config = dict(
    model='class-conditioned image diffusion model',
    dataset='photos of plants, animals and fungi (iNaturalist)',
    train_examples=77898,
    image_size=32,
    horizontal_flip=True,
    conditioning='class',
    arch='unet',
    objective='v',
    cond_dim=256,
    targets=['class'],
    num_classes=15,
    cond_dropout=0.1,
    norm='groupnorm',
    activation='silu',
    weight_standardization=True,
    widths=[96, 192, 288],
    blocks_per_level=1,
    scale_shift_norm=False,
    dropout=0.1,
    attention=True,
    upsampling='transposed_conv',
    init='trunc_normal_002',
    residual_init='none',
    optimizer='muon',
    muon_scale='original',
    lr=0.0095,
    momentum=0.9,
    nesterov=True,
    orthogonalizer='newton_schulz_5',
    adamw_lr_other_params=0.0015,
    gradient_centralization=True,
    steps=8200,
    batch_size=64,
    epochs=6.7,
    lr_schedule='step',
    warmup_steps=160,
    weight_decay=0.03,
    adamw_weight_decay_other_params=0,
)
Rows from block 6, named by matrix and row number. Each number is 128 + 32 x the weight over the matrix's rms, rounded and kept within 0 to 255. All counts start at 0. Numbers have three digits each.
# convs0: first 3x3 conv (model.decb.0.0.convs.0.weight, 192x384x3x3, standardized in use), inputs 380-383, a 3x3 kernel for each
convs0.29:117110068109115142071105126165125091143113072137152029054094097153121123090126149139166089130143017109173147
convs0.30:152137132114135127137161075092116126146128125141113149166125146137153130122128103124125084137078105137142113
convs0.31:175101107141113138126156133169169139175142142148162139135081086150102113122186142200135152190208180126097119
convs0.32:123139093111109080075071098095056096091103118128147121082080080101081108112115074108078122122139157089128103
convs0.33:107130107093135145103147123124111130135132140087136074164207127137200174148183180135149143157135117147162160
convs0.34:138156114122145143191178131074095097087128129100094094105156074105159136108120114066095086072070081047067133
convs0.35:094081122104112138121112114108139083161158083109097124118111129114098135138139135157123094111108160133158132
convs0.36:122161082138151097142117146146134112085060105091094097137164175084056207138104159078156194102131152087143155
convs0.37:093121111126165119093089138121179116190229143147151101055134090074114062095148174139135116197217139219129024
convs0.38:164137135102154120159092085144085079171160174091104110112163144137062091060119092158190146153137134102103109
convs0.39:121101104178157118183180096127155107111139103082157165106203141110159088177138150137128144077058120160096134
convs0.40:130100157117145138133090125035098073115184135141114112146139108133167206213206183099186121141097102146160136
convs0.41:164147124142131096136109117109125169111126190098124111133065117136131125142113070115130142152218181221115143
convs0.42:116188126082151173104123107128168129105157075136159145150114186149112119151095082147120100151075111129141193
convs0.43:126145140113098167126165121137108148127118163087071143139124142136074143083168106151160230088082047180181109
convs0.44:124159150160107101142155140137114137110173060143045118151105108122136130147092107130160127107133194186130144
convs0.45:093130140127122119187179166145099139169086150105118088137124020189125126136223190103086106076103072130152140
convs0.46:171102124185148166137117138158137147105150093109161094103142152122078129095111124173172122109083101142067098
convs0.47:144111146082071079096128122182176146064179075093221174096154147142155128095143072173141079097117125144159177
convs0.48:162177153138108131136123128095102055125124161058067047111094063063068110113141154116145076128108127101138107
convs0.49:124116114145105165113137179145163145119177109152172130075085095081104068160163134091129096107087053113023086
convs0.50:127164116146130147149167128140127103120105111108110082199111117160132109162135134152122089147099146061107130
convs0.51:104133105118125084082096090110060120107132125079111088135128177151204173185208211122121077091150201074138165
convs0.52:146145138136125156169152119187132147155156109108118115173169122151091022010011000093122202204137184239230233
convs0.53:118070089087108119120078126087094094085066095119088100101063114078058097125091083142154217131227134182200171
convs0.54:092123132080119127087085073126131157108131142079084171160147155166144138176148149150101097110045119081168106
convs0.55:131129138119143083058142155045144140120123141141135147165088143106118167094068114125200166128228149126121132
convs0.56:169132132170187164128173191171105133112195208146135160174086133172181165173086076128141121124156091127119086
convs0.57:150136182144107133144113150173094081132129123141125124162109086185131128140115131193111135136066099158150157
convs0.58:095092124132136140061170113119175093077190148184105181167160152121124166125131078145140127140128145072078092
convs0.59:121121097130097077154134131114061072125134127158104102142158063197073113184105142100143156181134098150107167
convs0.60:120105149132123120115119153153148201177175162160129189127110148172108155152125121135117152134082195102125169
convs0.61:115141172125150118110156104149187164188226120129234153120193173167199163186135123125202149024110106110129135
convs0.62:134142137124152156111105096181173133179192160157179097146116147088117178095156109067088107102122189177136143
convs0.63:125132135135131095142182154110086099153094119127145110067061130095125189160145176143079103047115113080167169
convs0.64:130163143144149133073156169166157178155159177166119105164158148132078071108114125173212172115168098097102142
convs0.65:162175135136164119131123105116125125145200154058124186172148165137088107109109115113113069125196139028113094
convs0.66:076128147127163170130119127168153142205170131140087111131166146211139136122111082183134136171093112091082190
convs0.67:153159137129087155152109143122157107094118085195202098159123122152145126174109109107164126177168148154101147
convs0.68:175142114165155154212193192138096137197151203175104108162174117157169105170157147143122169164115110121169130
convs0.69:116186102110206139154182150146121157134132132160118123109073153169164112113142139102082118155166166156170134
convs0.70:154135148113101118181160174156172107156151144123151143131166112184148126108127100104066083118115106139125172
convs0.71:132097113139111118137140135029057071042038074105101098149090063122086074098091088160191161136117159148140137
convs0.72:170088151155111174110119162187173161147093057137088156076116122165199111201172128125058094097118113136229101
convs0.73:185141128193174127188158146128125088157116110098086110166126112156084076130097122073143122140091130099172133
convs0.74:114123087123137117159149119138170184111110078137049126087126163136110125082095118121127118137118156128128127
convs0.75:125133095098115142151126127085095113093173182072156122071098114146098158116201198103131060031136031144211091
convs0.76:100132089073123105102093062178151145176150125153174120104206131111211140172243141138141092119126114195221149
convs0.77:121155124100180150155156147086114113125137107134160156083113089169152185105081132126158161138183131132147155
convs0.78:089084056107097109141133094116135137142218097126145132137116120169135168182121163179241165165141093181195129
convs0.79:116144126190142140168160100094129093054094121092060090180153109143116047057112081178197154080133047205129145
convs0.80:156180132125107153096114112126100100101163156054166138168161130141142128111119144167201135074101150134147116
convs0.81:128112103096137143139144180130134136118138080088087119074153147128127211182162167148130107069075148057103130
convs0.82:142105130124113085103159108090093126172157122076097072118141112133069150160111138087152115102151120144169157
convs0.83:082161126140147123070148131094139089132133086076126141139134138098122128125096125221134105207125101121054103
convs0.84:152125127151170163130100138145174130155102147113028108161095107152226145117081098122128095106131099110188188
convs0.85:121140165107118088150101120149103130115117151115127152074109059090079061061056083060139116110113101093123074
convs0.86:139172123141144126153122124130129135128097099150130068125099052132129188152182212153155125122092111112116163
convs0.87:127182154135150139099156127160128219138091170177201093166107100131154126143119120091148149163137093126085131
convs0.88:204141088118155130117171131126125146131103108193175155175103101124112061113118146157160094183123116115113155
convs0.89:147131131118094120116095149127178123147124126147151106153198139172147142078140109117134135130164180088145141
convs0.90:099107150151112100122164115112130152118073125152117132131160091103110086081088127098166167196213103087076113
convs0.91:096152133120180134114170100136174122153177170056112145151178129123151123053103152196125084115115158180169078
convs0.92:177161102198174149205153128041107103144157149146124121066141159095158154056119153113130106255215150156148123
convs0.93:126145136134159146152124163120110085104151122114152058144121106135121071202154126070044088101113058116099118
convs0.94:147164176182163114120121161118175126148226192046076100149178170185142101133092144161137123133067047054123225
convs0.95:112102113159163153114139199125113097155162162126121123135065104025000093118092147144186141116107124135164130
convs0.96:120141132159129124118087077127120119096175166101129150149185129121128138178134174105171185073087211121137153
convs0.97:149100087141104113140097128111125133183152218147162113149141091173095061119087084119152166128121171103101169
convs0.98:090113117085056168109066143087184123126172134058151112132190155096193216078136174167146113076095152118172110
convs0.99:164087137113158148149134193130160152157137154175173175116197212127202160182200159162157184052057092113101125
convs0.100:117157142097090112124141137065129137066088071049077111104093140110182174041083074153166093148167104124133148
convs0.101:122093100083083092166092119107086132109147150115099131118107172103124121112154123172105134153145137138071088
convs0.102:155137131112104101117082103165163109181087110085073178178150135217155200135101189119069100043078142096088044
convs0.103:144126145163153119139140170173107070248169103144141154152075109193106134145116109227171183246175121107189111
convs0.104:091124173103128146139180135123146119080181115092214086104123128084137112120122164095135134089142131122194104
convs0.105:123131136136139127079081118186150124138161099132208137223118117228151207159145131082139100115136102143173139
convs0.106:095101141098114115167137133109115158081198115170162122115111083150149127104187118095193139206081190174197107
convs0.107:137166171124091134149149132105104134125098120075105153097061086116094108112092135139138142141111124149175142
convs0.108:158107129168161076160151132154152097112120115120128053066106185085147124099110085174144137017146138144133140
convs0.109:206163148155092086140157096097088138041070114119128112129136168114142130112192155142127122146166082143171137
convs0.110:155113095109098089088123141078169122145084093130140107066052065133192084130152062145147134112114176112150100
convs0.111:148123133173186093097091094124132143104118105102145127138116172103120146149141097173145186113109213181189186
convs0.112:131134160125153103088152103106144138089130135186107135139148160126103126067068120142150099255213179143099176
convs0.113:075090162117164100109154153102145138142120154136096146113133116112148133072098122121081058187166068118118056
convs0.114:106163121113127072083090096142162129129140137033167139055150150134132052121106144109130109078128217094084168
convs0.115:154138158209148168164168108087125136104108145148184125080148113142164114165172137145114072162149126164142116
convs0.116:104123113120121135104101062093084071094141155063115094091072111071065145089049118084160077091122046125138089
convs0.117:099116199136175161167160144108118154093143143101121113166084157115109098106132126106140139132143099134163143
convs0.118:126141117126188141075120047140106127171116128131187151064080146091105028135154111101065111078090124132113141
convs0.119:186169150075135162115123129075097110144137129157138095120139204158119145108097112075101135121027053122160081
convs0.120:133124171137119113145166172123160085157134131140152157113124072053104137116155132125133131102177130114132107
convs0.121:186129100129175152122136109161128132161187140172168157149062119069050107086110071125087102171255255206136083
convs0.122:136160144139176189167153153128082101114083118129179128110154147088093231148145191203114183175175153218049115
convs0.123:110098152085108180148118123136160123126198075097143113126093049137131060142110109144142062075109128109130121
convs0.124:136187188110163118127144168121168147147144156144130119141088117152144127076092133080114116072085102144149169
convs0.125:099115112119096117162141137127115067133135106125065110106098089177159149176206204119146102111131103096168078
convs0.126:142141106097113105093088123148146119173148112051005059035110097077126122119077131167137095116098228074091135
convs0.127:137085124079140131075169118132111175076124157095113122125100103145149164122117112121068132069072142120191136
convs0.128:154135164087116131134142229115104117085157100129182113151107138163171117186130180100101124117026040152092111
convs0.129:144166142096168152090122185083102095110138088178149078134190137137106078132143133067185209062099244151212177
convs0.130:144133115118147118161197111127105104080074055096117069200219168183118130170155097171138094105097155175142115
convs0.131:143118120119140112173168095126126132131188117116171096130159145179172133175122138150154185159136084148126143
convs0.132:136108130106136121114117116150201156150180093131117164121127107152133134135099151160111073000131107064129175
convs0.133:135133106136097133140113165124130129141183104187094108104103136108082124147176138058076098150071082130138155
convs0.134:112085093107116102118153134101163126173204183097172125130084103153113113115110121099115094114137109110153145
convs0.135:128176134133102128151110153166178133092165108098109050109168123141145147120147200097107117146131096169121143
convs0.136:089132136101110103137121127164125108147135104170163096132134151132122172136104145133088147102105128123102145
convs0.137:132127135102117097122171158107155090148195160159216150070126083072121120107172118140133116226132114179067066
convs0.138:152151108156176155098159161150129112149103097156155128132094179115093050194083205093130134114104182118116163
convs0.139:134156118098110142159133179120088124143088120065105145133063108127158109193147072068088094109051111077062133
convs0.140:126145120100160136106144128124142148129118152178168184141119137177148137144141115190173166158103156107131107
convs0.141:145108157101086127141127109147171153118111078162135144127043031182187115126101072035125143195107121113078114
convs0.142:077105130106145137066117106137121105129077109136090148050206182100086194160067133152152191175064125155122131
convs0.143:114099164098115118118133102177183095156101105145130122127137084137128130116155123174144097069119135185131128
convs0.144:133161132156126100147110162150128116078116135169150179155140127193118048201134130116106167065047099115108128
convs0.145:146136118118165091126123078125139109196130138147147129093148113138112147121114073117140080111157126107121087
convs0.146:129105137147096137163162120126139109109131143135160111184167098176144103122155134089093098121035085169126142
convs0.147:117128140139153111094145137103150177165189168122135151119111158094160146061109178134088124118082108095131131
convs0.148:151140110155196164141128172073137123107126148118104132137127157191168165140173133174221135168169170153195198
convs0.149:141072085138124150151116089132168156118165113149174135115157108106123089067107089083071109105111126075120120
convs0.150:137120128110126158148123156168121063132162145134089092202139144161082177158107146096118065165085076136122080
convs0.151:061078154127132127114108116206211124133159038177164214075089088042124068113088160174154174119168158193140177
convs0.152:106136196150140103114147095084119070181191210114099143155154189104147162116134179198144189144173145088108043
convs0.153:150140148154136136116133119113154095118163116143058146132140118129171059111126115210171126127136124094130169
convs0.154:099133119128120118121119102114123131131101123126138115038066117146086058134137084126090103084179043116079080
convs0.155:101146128144167149127124124157107140133105117067075121118165087151137145108167168112130148104103082068128133
convs0.156:148121140084158129137143140170123106127048077113142151063089099099139165097105148073137238179179197117073138
convs0.157:141154159166134099171154140094099082129153140142160131085146157112116122147112135148115145144148120150081152
convs0.158:145143142197127150187072093137124134134145158198159146193177168091120099112093147134131123109114085150135105
convs0.159:128181142189125112180182126150167127170147090086074130196130130141143136122166151088095087171115127130151190
convs0.160:094098125087165118140152107129171142131151146116166174110062160146184240092125179123134231088084144124162140
convs0.161:150142116127158162096091120154166163136143135077073089096137117143176114109137152125147155173216138094108092
convs0.162:149094104159158124130130134117135178116136180136125160183154167185123148125128152088115123170128106137120137
convs0.163:085147169104129098148151157095128128110115227208197103083152121198139113122109105016147180103255064189143054
convs0.164:099084136124092130111119087181165111117091140161108098146080124072098076120163088109114161083091126135105142
convs0.165:091126103093130126107102126127125160133146154138076105110096092077000110098079176141171139125099118096200185
convs0.166:101144119151139118126097185073105121113126121154190108192155148209112174111102121136094120181119142095135126
convs0.167:093121149132114108108100109114097060158132147093082141126147102035083136124136095122135129095196072069191161
convs0.168:127136071137123140144155105094161118091113119069117108078086064046039080174131188112129142150153229161172124
convs0.169:122059108123157129140132121142147118107148137132119104104127075099071098068067141106163122081154164141128099