From a checkpoint of a small class-conditioned image diffusion model: 32-pixel images, norm groupnorm.
Rows from block 3 of a small class-conditioned image diffusion model, named by matrix and row number. Rows with one number belong to one channel. Each number is 500 + 25 x the weight over its row's rms, rounded and kept within 0 to 999. All counts start at 0. Numbers have three digits each.
After each channel's rows are labels from the 100 images, of 14976 (inputs lightly noised), where the channel reaches its highest value: "top examples" is what is common among them. Only what is clearly more common there than usual is listed. The data: photos of plants, animals and fungi (iNaturalist).
# convs0: first 3x3 conv (model.mid.0.convs.0.weight, 288x288x3x3, standardized in use, each kernel summed), inputs 192-287
# convs1: second 3x3 conv (model.mid.0.convs.1.weight, 288x288x3x3, standardized in use, transposed, each kernel summed), outputs 192-287

convs0.148:519544513432493495477442512517481533509490482500496490494520561501509514489505501516519435463496450509497510506480468545534470502499509485565470447499488483513519459502501529535440529505517527464526531484526542494531499500518504476481500497492479503507483481471475521460511505516528472522
convs1.148:486440530497492494534544511502546446536523525488473479537500440506480525493483519529519533513495467512473468482510518463484472440532506476481542540453477523507529488505505497511554531488475517527448491491473485498479499483522465498452484486483535515492506506524522523478523509534475549489
top examples: class Insecta; phylum Arthropoda

convs0.166:490493498514497504494538525498497441475486505534493507520494515551553528501491532509489455443484512524487547479541468470513495446470498482470482509457459481498503480484532482496482572511507521535520539504492515486527520481491519525485490458503507500507510498495472496493475520492513477507
convs1.166:531481471529475511502478493487500519502528566516505494557514450497512479508477477454497528509550490493531499499488493511506486545508501523509516541498498506516487511549510500473449459459494502509470508497501429508481510495518469489536530507490516543502483460476509454508469487506483523466
top examples: order Lepidoptera

convs0.7:517516518502512495513464525548534485529504461487503520486506509458514528552461483468518506509490441502500520487515541444487499477504506499482437482485489498477522487507468486505511494509481483519516474494498527482524479507509517524513541420429469482493475526495513449545516435513474475463
convs1.7:504462535537523486503488517480489497517558548529478486483528490526498454479461524575480551515503528501489511474422525538503537503494535497496520477477516502494491517525518529519466459472512496490452520456488500486455526473525461482485493531489488533501507527488504489466532533508524482578
top examples: kingdom Plantae; phylum Tracheophyta; class Magnoliopsida

convs0.11:480491506508485493507506498477499519493544481516491449526500494495511480535502503500477468494496507514517517520491503549481476521507537491481445491526480502485475510494485452461495506555472465522471467517518484535450532490479571479500506492437496486466470490531438509504516505494478495480
convs1.11:474502503502524527504490480544514473527495463519493493501501514509509532481525478551470484478466504495523475531522520518500497524466471484499526536514512535425487513500523483500497500496498526522542502501518492472529499519522485546480530503503524522494500523448498530560469496517506538542
top examples: phylum Arthropoda; class Insecta

convs0.271:511492505550476502501510512469503498499527515483522523476496499497566486503522497489525524495499532475527522490482523520464499483504496503507515469514525491513490506512505552502493480505472526473513518484473494464475564507494491550482490518527501524505494511487540501531465508513500513516
convs1.271:536515497459498490498450510485506508529465476510463511493485503478496523482507485480529528528493500492511468503476568477483541525534524525509457532519495506480483477484527468489472516463517439480506492500531519481487498501500524480529504516536508497532495502447464493514530515489500469492
top examples: class Insecta; phylum Arthropoda; order Lepidoptera

convs0.126:471520445497495448513540458450513529533500505522542502475494535482516500557473531499477487510523469465486469494474489473479469508492549491530531519463521463509502474508456514508520505511498467498477507480455485517506498508509509500543550496497480487494487501509470458573506519488466491533
convs1.126:519460513513459477491482508520505509476513544498506505506495477468495524516501445487538509457502556490477495493559466507495496498528504498487490527596506511537497501533518483514520519507485464458517516495469539502503470491495505472524510495518499510516489471472516489496480428483511480457
top examples: phylum Chordata; class Aves; order Charadriiformes

convs0.128:485506524522497542539511508502482483534495473475497529519487498487571518540486500483488495513497489478508515506499498477495464525468524510525555456482550474526511500511509543533474477524515524492509474484487525532501546504492511526533524491477488498498517531497512556498474518484528503537
convs1.128:534510492530528469477454515468479482484516492452477502483468462480468478503500498493498558527510482501514490497500555506507527500555459507490507547499499482473498535555494513506478503523538502521481514495503527470485489504498434494505501460539504508471523458540491451483519463515509496502
top examples: class Aves

convs0.205:508523517518493506505467530536513483477483493513516506483514455482542508513518512490532501471479499519485525476458470532496479537500508513487439514526523519486501501542535527496517471471503462487488488502545512490491521558488474538509427495490448503518515502524529480515474557474450539495
convs1.205:529462470489477474505499486492475514544476526485492493494514551502508553503495485501481484492498464489517498532496472547521483520511510543515506467496460487512484500524523477498497496491504601589528516456502485495558496508525526506543501439505521476501488487527468530496515461489496495577
top examples: class Aves

convs0.116:511511480492497579494521502514487520494487498509555488494498529510473504485473504527492519519519467476498490505489494553508519533520520483507471480479505545475521475516537520458499555489524520452494498490476531486472521508487523414471487522497481491483523442479519515498462481484514532499
convs1.116:511530476473504510509548477507495526459443458492504541510529473507506492533509525458506526490536456492547470464527532483504488521536455450517472529525505496472484468500458515514475501511495515546493464510503479484503480530477514523460488496521505504472479519541427476480499552497506525479
top examples: order Lepidoptera

convs0.157:484563493507500497492522476498515479466531503480461516462510478496496507474511526509493497482512504465516537495536496485471507493487490472464484488474503545462483482505494475510532486498535503523518502483521511470522504470479501505478513536454476489488517480468495472526549507503499510484
convs1.157:458472495469559520514500513534502517553545524563500467484486515504519490506518508610483519484480533502521509527521507502524530518508524514519460491514521498538504516472491501491488519519488490450459535494530546524530475520509522505523492493493499515534500504481514502482519537556542481472
top examples: kingdom Plantae; phylum Tracheophyta; class Magnoliopsida

convs0.170:514508487481487522508481503473486518525520481501498485514499468509472519498485513500499499471503501530491478525451498438457491475518509505437523515521530528454465482484502481530525500509497478523513514519508497507473501463489472544470502492472471504486504510457487483490522515510495474504
convs1.170:493458521494501545513454487531502487506559455478510474497538532506524494495508462527489536498472488510518488448514507519519524507465487513491514520476506533528474498525493492448513532488513515508473478506491481489481483488522493482501485504479505479553491457513519555517488477508512477497
top examples: class Mammalia

convs0.83:494502491482505524513397493519482493477485511483550494495519507485513526486504521462477499474476463510472552506537501523450523505520499486555503509502479529502487490495513516547533536459493469520484475468527488486533520472512488500490526490460491510523499515518486467480461523489520469482
convs1.83:452535481507511520509509524491510520521502476544475479530470509512519458519480447518544511483522548481554494485466508507530537510479501505481499571514468484516525481517469514514482509520472502485486502482471564508455482487538473491477491541498543502506491518477536526525507492522491548493
top examples: kingdom Plantae; phylum Tracheophyta; class Magnoliopsida

convs0.57:518508519514502533509446462487519457523492485507479464490491489500488507490490494504496469495486539471496489513481475451524462504528546480464479489524481487501510501500515428492503440517523503502503519501498492551487498514479476466518516495451491476492494496532490491439515501500492505493
convs1.57:506498459529522517493485487485487485509473461521489495471544500490516493487463519523500547497497520520488486445494572518517536473483502463440533506442517534525507490494470458538500522476497514525501494530458488521489486527526513487506500498491504529463535454516530529522465523487474480525
top examples: class Mammalia

convs0.160:487492490511491500474499506518512476451488518485470502516500475496505510490495518454499507481483434503525455496520505503491552487490549514520459494502498520497546515489534474513494521456531515504522496499557516445487433503526495445477515503472517477529497487488477462532513495511525489507
convs1.160:503532527480534515525537489512532505478530514473480492451509492503513511500487484500441512487553537515471534497538479541549457475502509469484516504518502510543517490529490500516495516472496498524493461531507472513490533509484481484538520494458535500505537485506512527513587502492476516502
top examples: phylum Tracheophyta; kingdom Plantae

convs0.122:502528521482507469434557501523517473493486464522499493504507517421489492470532504499505535492509502504462493478514542523479447496523512514510487470514489509514495506484494509478483475470498517496510505478471474481498515488520504506456483464540518528492483485533463449458538455468460482502
convs1.122:502482556495540483502492520551487468467460517495504521468478523505485533496492510496470456502515504486473557509437441463500502495502504494513520500473500502497497477487475485501484480512500427471472483454471494489477516488477494464498482497494451501527504464528497513488500549473492519474
top examples: phylum Tracheophyta; kingdom Plantae

convs0.76:496483506481508529511390480516494513515502473481486492499512530469520511497489488542505490517489535480513479480493521504482484514489498501489463531517498570531529509551475445464483486507512488498510506515509504492477463484482470462472570482455513516531529540529462486516510475542456485494
convs1.76:503512477458471541492490505511487471489522499534489508480533431472524458495504531497483496537492480477510474474508524550499495521476481485478496520469502498514528516515482511535507487502480532491496528505466459516505485487468478464480492485466491516471520478563544543500426514469538516494
top examples: class Mammalia

convs0.86:447518433509519543513452526513494463517488537509539480512548485517491485503506543510516481509538469491502496502517488545517467525413501522484451516494490509516493496504465520477464527520512487548481495528498524473500527491529533491484520490482500527471503507485467528543451504475530516485
convs1.86:516495520517474525499514529499510508507494504493492494470506518513475509498508469506480453539477484539532465483566479467501507476525484539549488525459530490522530489495479496483543479523465568509526475502515486474522456500509471511522505540481516489501530541501483442485532457492473496498
top examples: phylum Tracheophyta; kingdom Plantae

convs0.144:503516508458513507514509498572493491473489497507451516504468482494501523516511502497532484517490484514515518513538489427528471484515482500523466486495465451478491464501465451492468484517515492473501522489459501497471473507513510510465466475528512495476512437513481461461491496525476504489
convs1.144:507470517526509494480501526467492476470544481498551481504516526486530486499506535474518477474508528544522457511513519503510507508461474474514531490491542546529473490469514481539510562466519490486486491457499477505481540522503512466513544508472482492479513476536493497526498531470497512518
top examples: phylum Tracheophyta; kingdom Plantae

convs0.10:502505521486469547507404486485511484511495530487514493532544489498482511517534510496521516519469487477507492506437505498510494496510533503462512547498482484517509527458473495523456451466508527536492498486520509504487472444521488501512512474512507526531509468488497468527488529537511503485
convs1.10:510518544489469527511517487495547505529526480482501499442464488550509413477511494530509486461491468528512520494478532507519507495490460494480496502484506516457495470499506500527535541484503467510512541511475496484494501506508525516462492493465484489522472500528490523483453537482481534451
top examples: class Mammalia

convs0.239:517514501470493519479460490484505495493484502517490466505515500527484498516500517496501489483465487493501512500500516474483482486498506493505473494480507458494506464516500479489482516548520470521487506518528529461533550479511498504501492501489506522506447515470483467480506471507530492505
convs1.239:542493530513531533527524541460488516533523486468468504498547532514500481515511464549534512514472518529531485474503488514488544541468505503497503499466535543555513505419511475507531489469512506492490516462539470495510487504490471509524526542478517499489528513502526494530527546528517531523
top examples: phylum Tracheophyta; kingdom Plantae

convs0.82:514492476511482486479454501491483538460479547504497512520492493483510486501505495488493521517526542516483526536497455511476473555557474500506544513491469467481456507513477546466490455474528474488499474515498502484472467497507575492520470496512507453519509481517469481457499520489505508506
convs1.82:520471430503502483496485496545486447529520516501485505502479515521536538507503493486524515486506484484470478497528469520488516469504529516494480514514534474472508468493534498529538495562467497480517504525512531474517453510501546514528518473531479495471470527499484523519532492479499489510
top examples: kingdom Plantae; phylum Tracheophyta; class Magnoliopsida

convs0.247:496511530492530541530542485527528530544513503480462540511506513469477477494454502477480517509495483461494514493506504544454471508529494467481525481483492508502524489490477478446497545505491501465480500471502479528511549527472460463487519477536504480491508521507498484518461469491469525484
convs1.247:471494525510510506508477492469522507478524516480531520526490515556531526514531499523487524486537505492522495522488501489468545511528497465503505536480478500459514461497514513511484465523492526525496515498463526514535501529502463544519492503522519503469500532509505496511550569490497487545
top examples: order Lepidoptera

convs0.180:492488490455500556529456518535508469512510503486477508497503499511510487482505498488494512564541488480492510523560501508521446489497495493473492465478499486509503552505424460498454512546495497539490483505518510470464448466490511474510464495471505505499488492527448485542540525564513483535
convs1.180:501506559477538483494503480518508510512507492433505502510451484489521478498515515489470490471510514515500525497459541481548457517482483473473485472491511487522454502526608495479490474504510517532491506486531473508531504510479490496517514527509491487526517506489509538513526462490495483478
top examples: phylum Arthropoda; class Insecta; order Lepidoptera

convs0.75:490522498466498505516516526511555493485513497475516495522478501562510494513529495482480497496495476485472551442543518493519508512490528464515537465482473548483528484447472532513506538512502515482486519465437507491488582524510511477479563508528519511472508478517517482508476500508501499471
convs1.75:520451479561457519470464512489465497492506497509487466461473465490487461488482518461531492506528528490497472509427486513500461465517492539548490544496493525439484546482514486479514472499500476488506486441516497433492522448525507504476493517492506520534515493470478450514511496469510536512
top examples: phylum Tracheophyta; kingdom Plantae

convs0.287:503502481508524484503529480507522539505509452489466513505460513484492536474518513520519476470532508473465536508476505473493500505492458507537500471490520492490524468510509490491450477476484514475519479488511498482504507481493498508423500482467505491523473512435470534534496485482523502490
convs1.287:451558536483508496485519529484512486504501489509481505475479494493493512500512494515527518515498518544515437549462538473492445507448515504476499478567486514524511483497499509497524482494492462506499526530493482506463501521471486485506468503489480494513533494495500539487475465507519516485
top examples: phylum Tracheophyta; kingdom Plantae

convs0.244:503465526491477514492471476496503485501499510525486478528516496467493500505473500532501483484478530503520459529532486457526503513486507520495490501521498479486498557511519467535544478495522496506487489537499510486530501514517515492531504478439518490506470513517505470536548523513490460509
convs1.244:527531495491502542513492533463496459526525431476505503486569492499547495508519471485521511509486514548452509427488533519465511456481520504506569483517494511522515486497505478462512522496505538548511504528467470500497512481488489488499525456465453502515524486479531492511481438494518464501
top examples: class Mammalia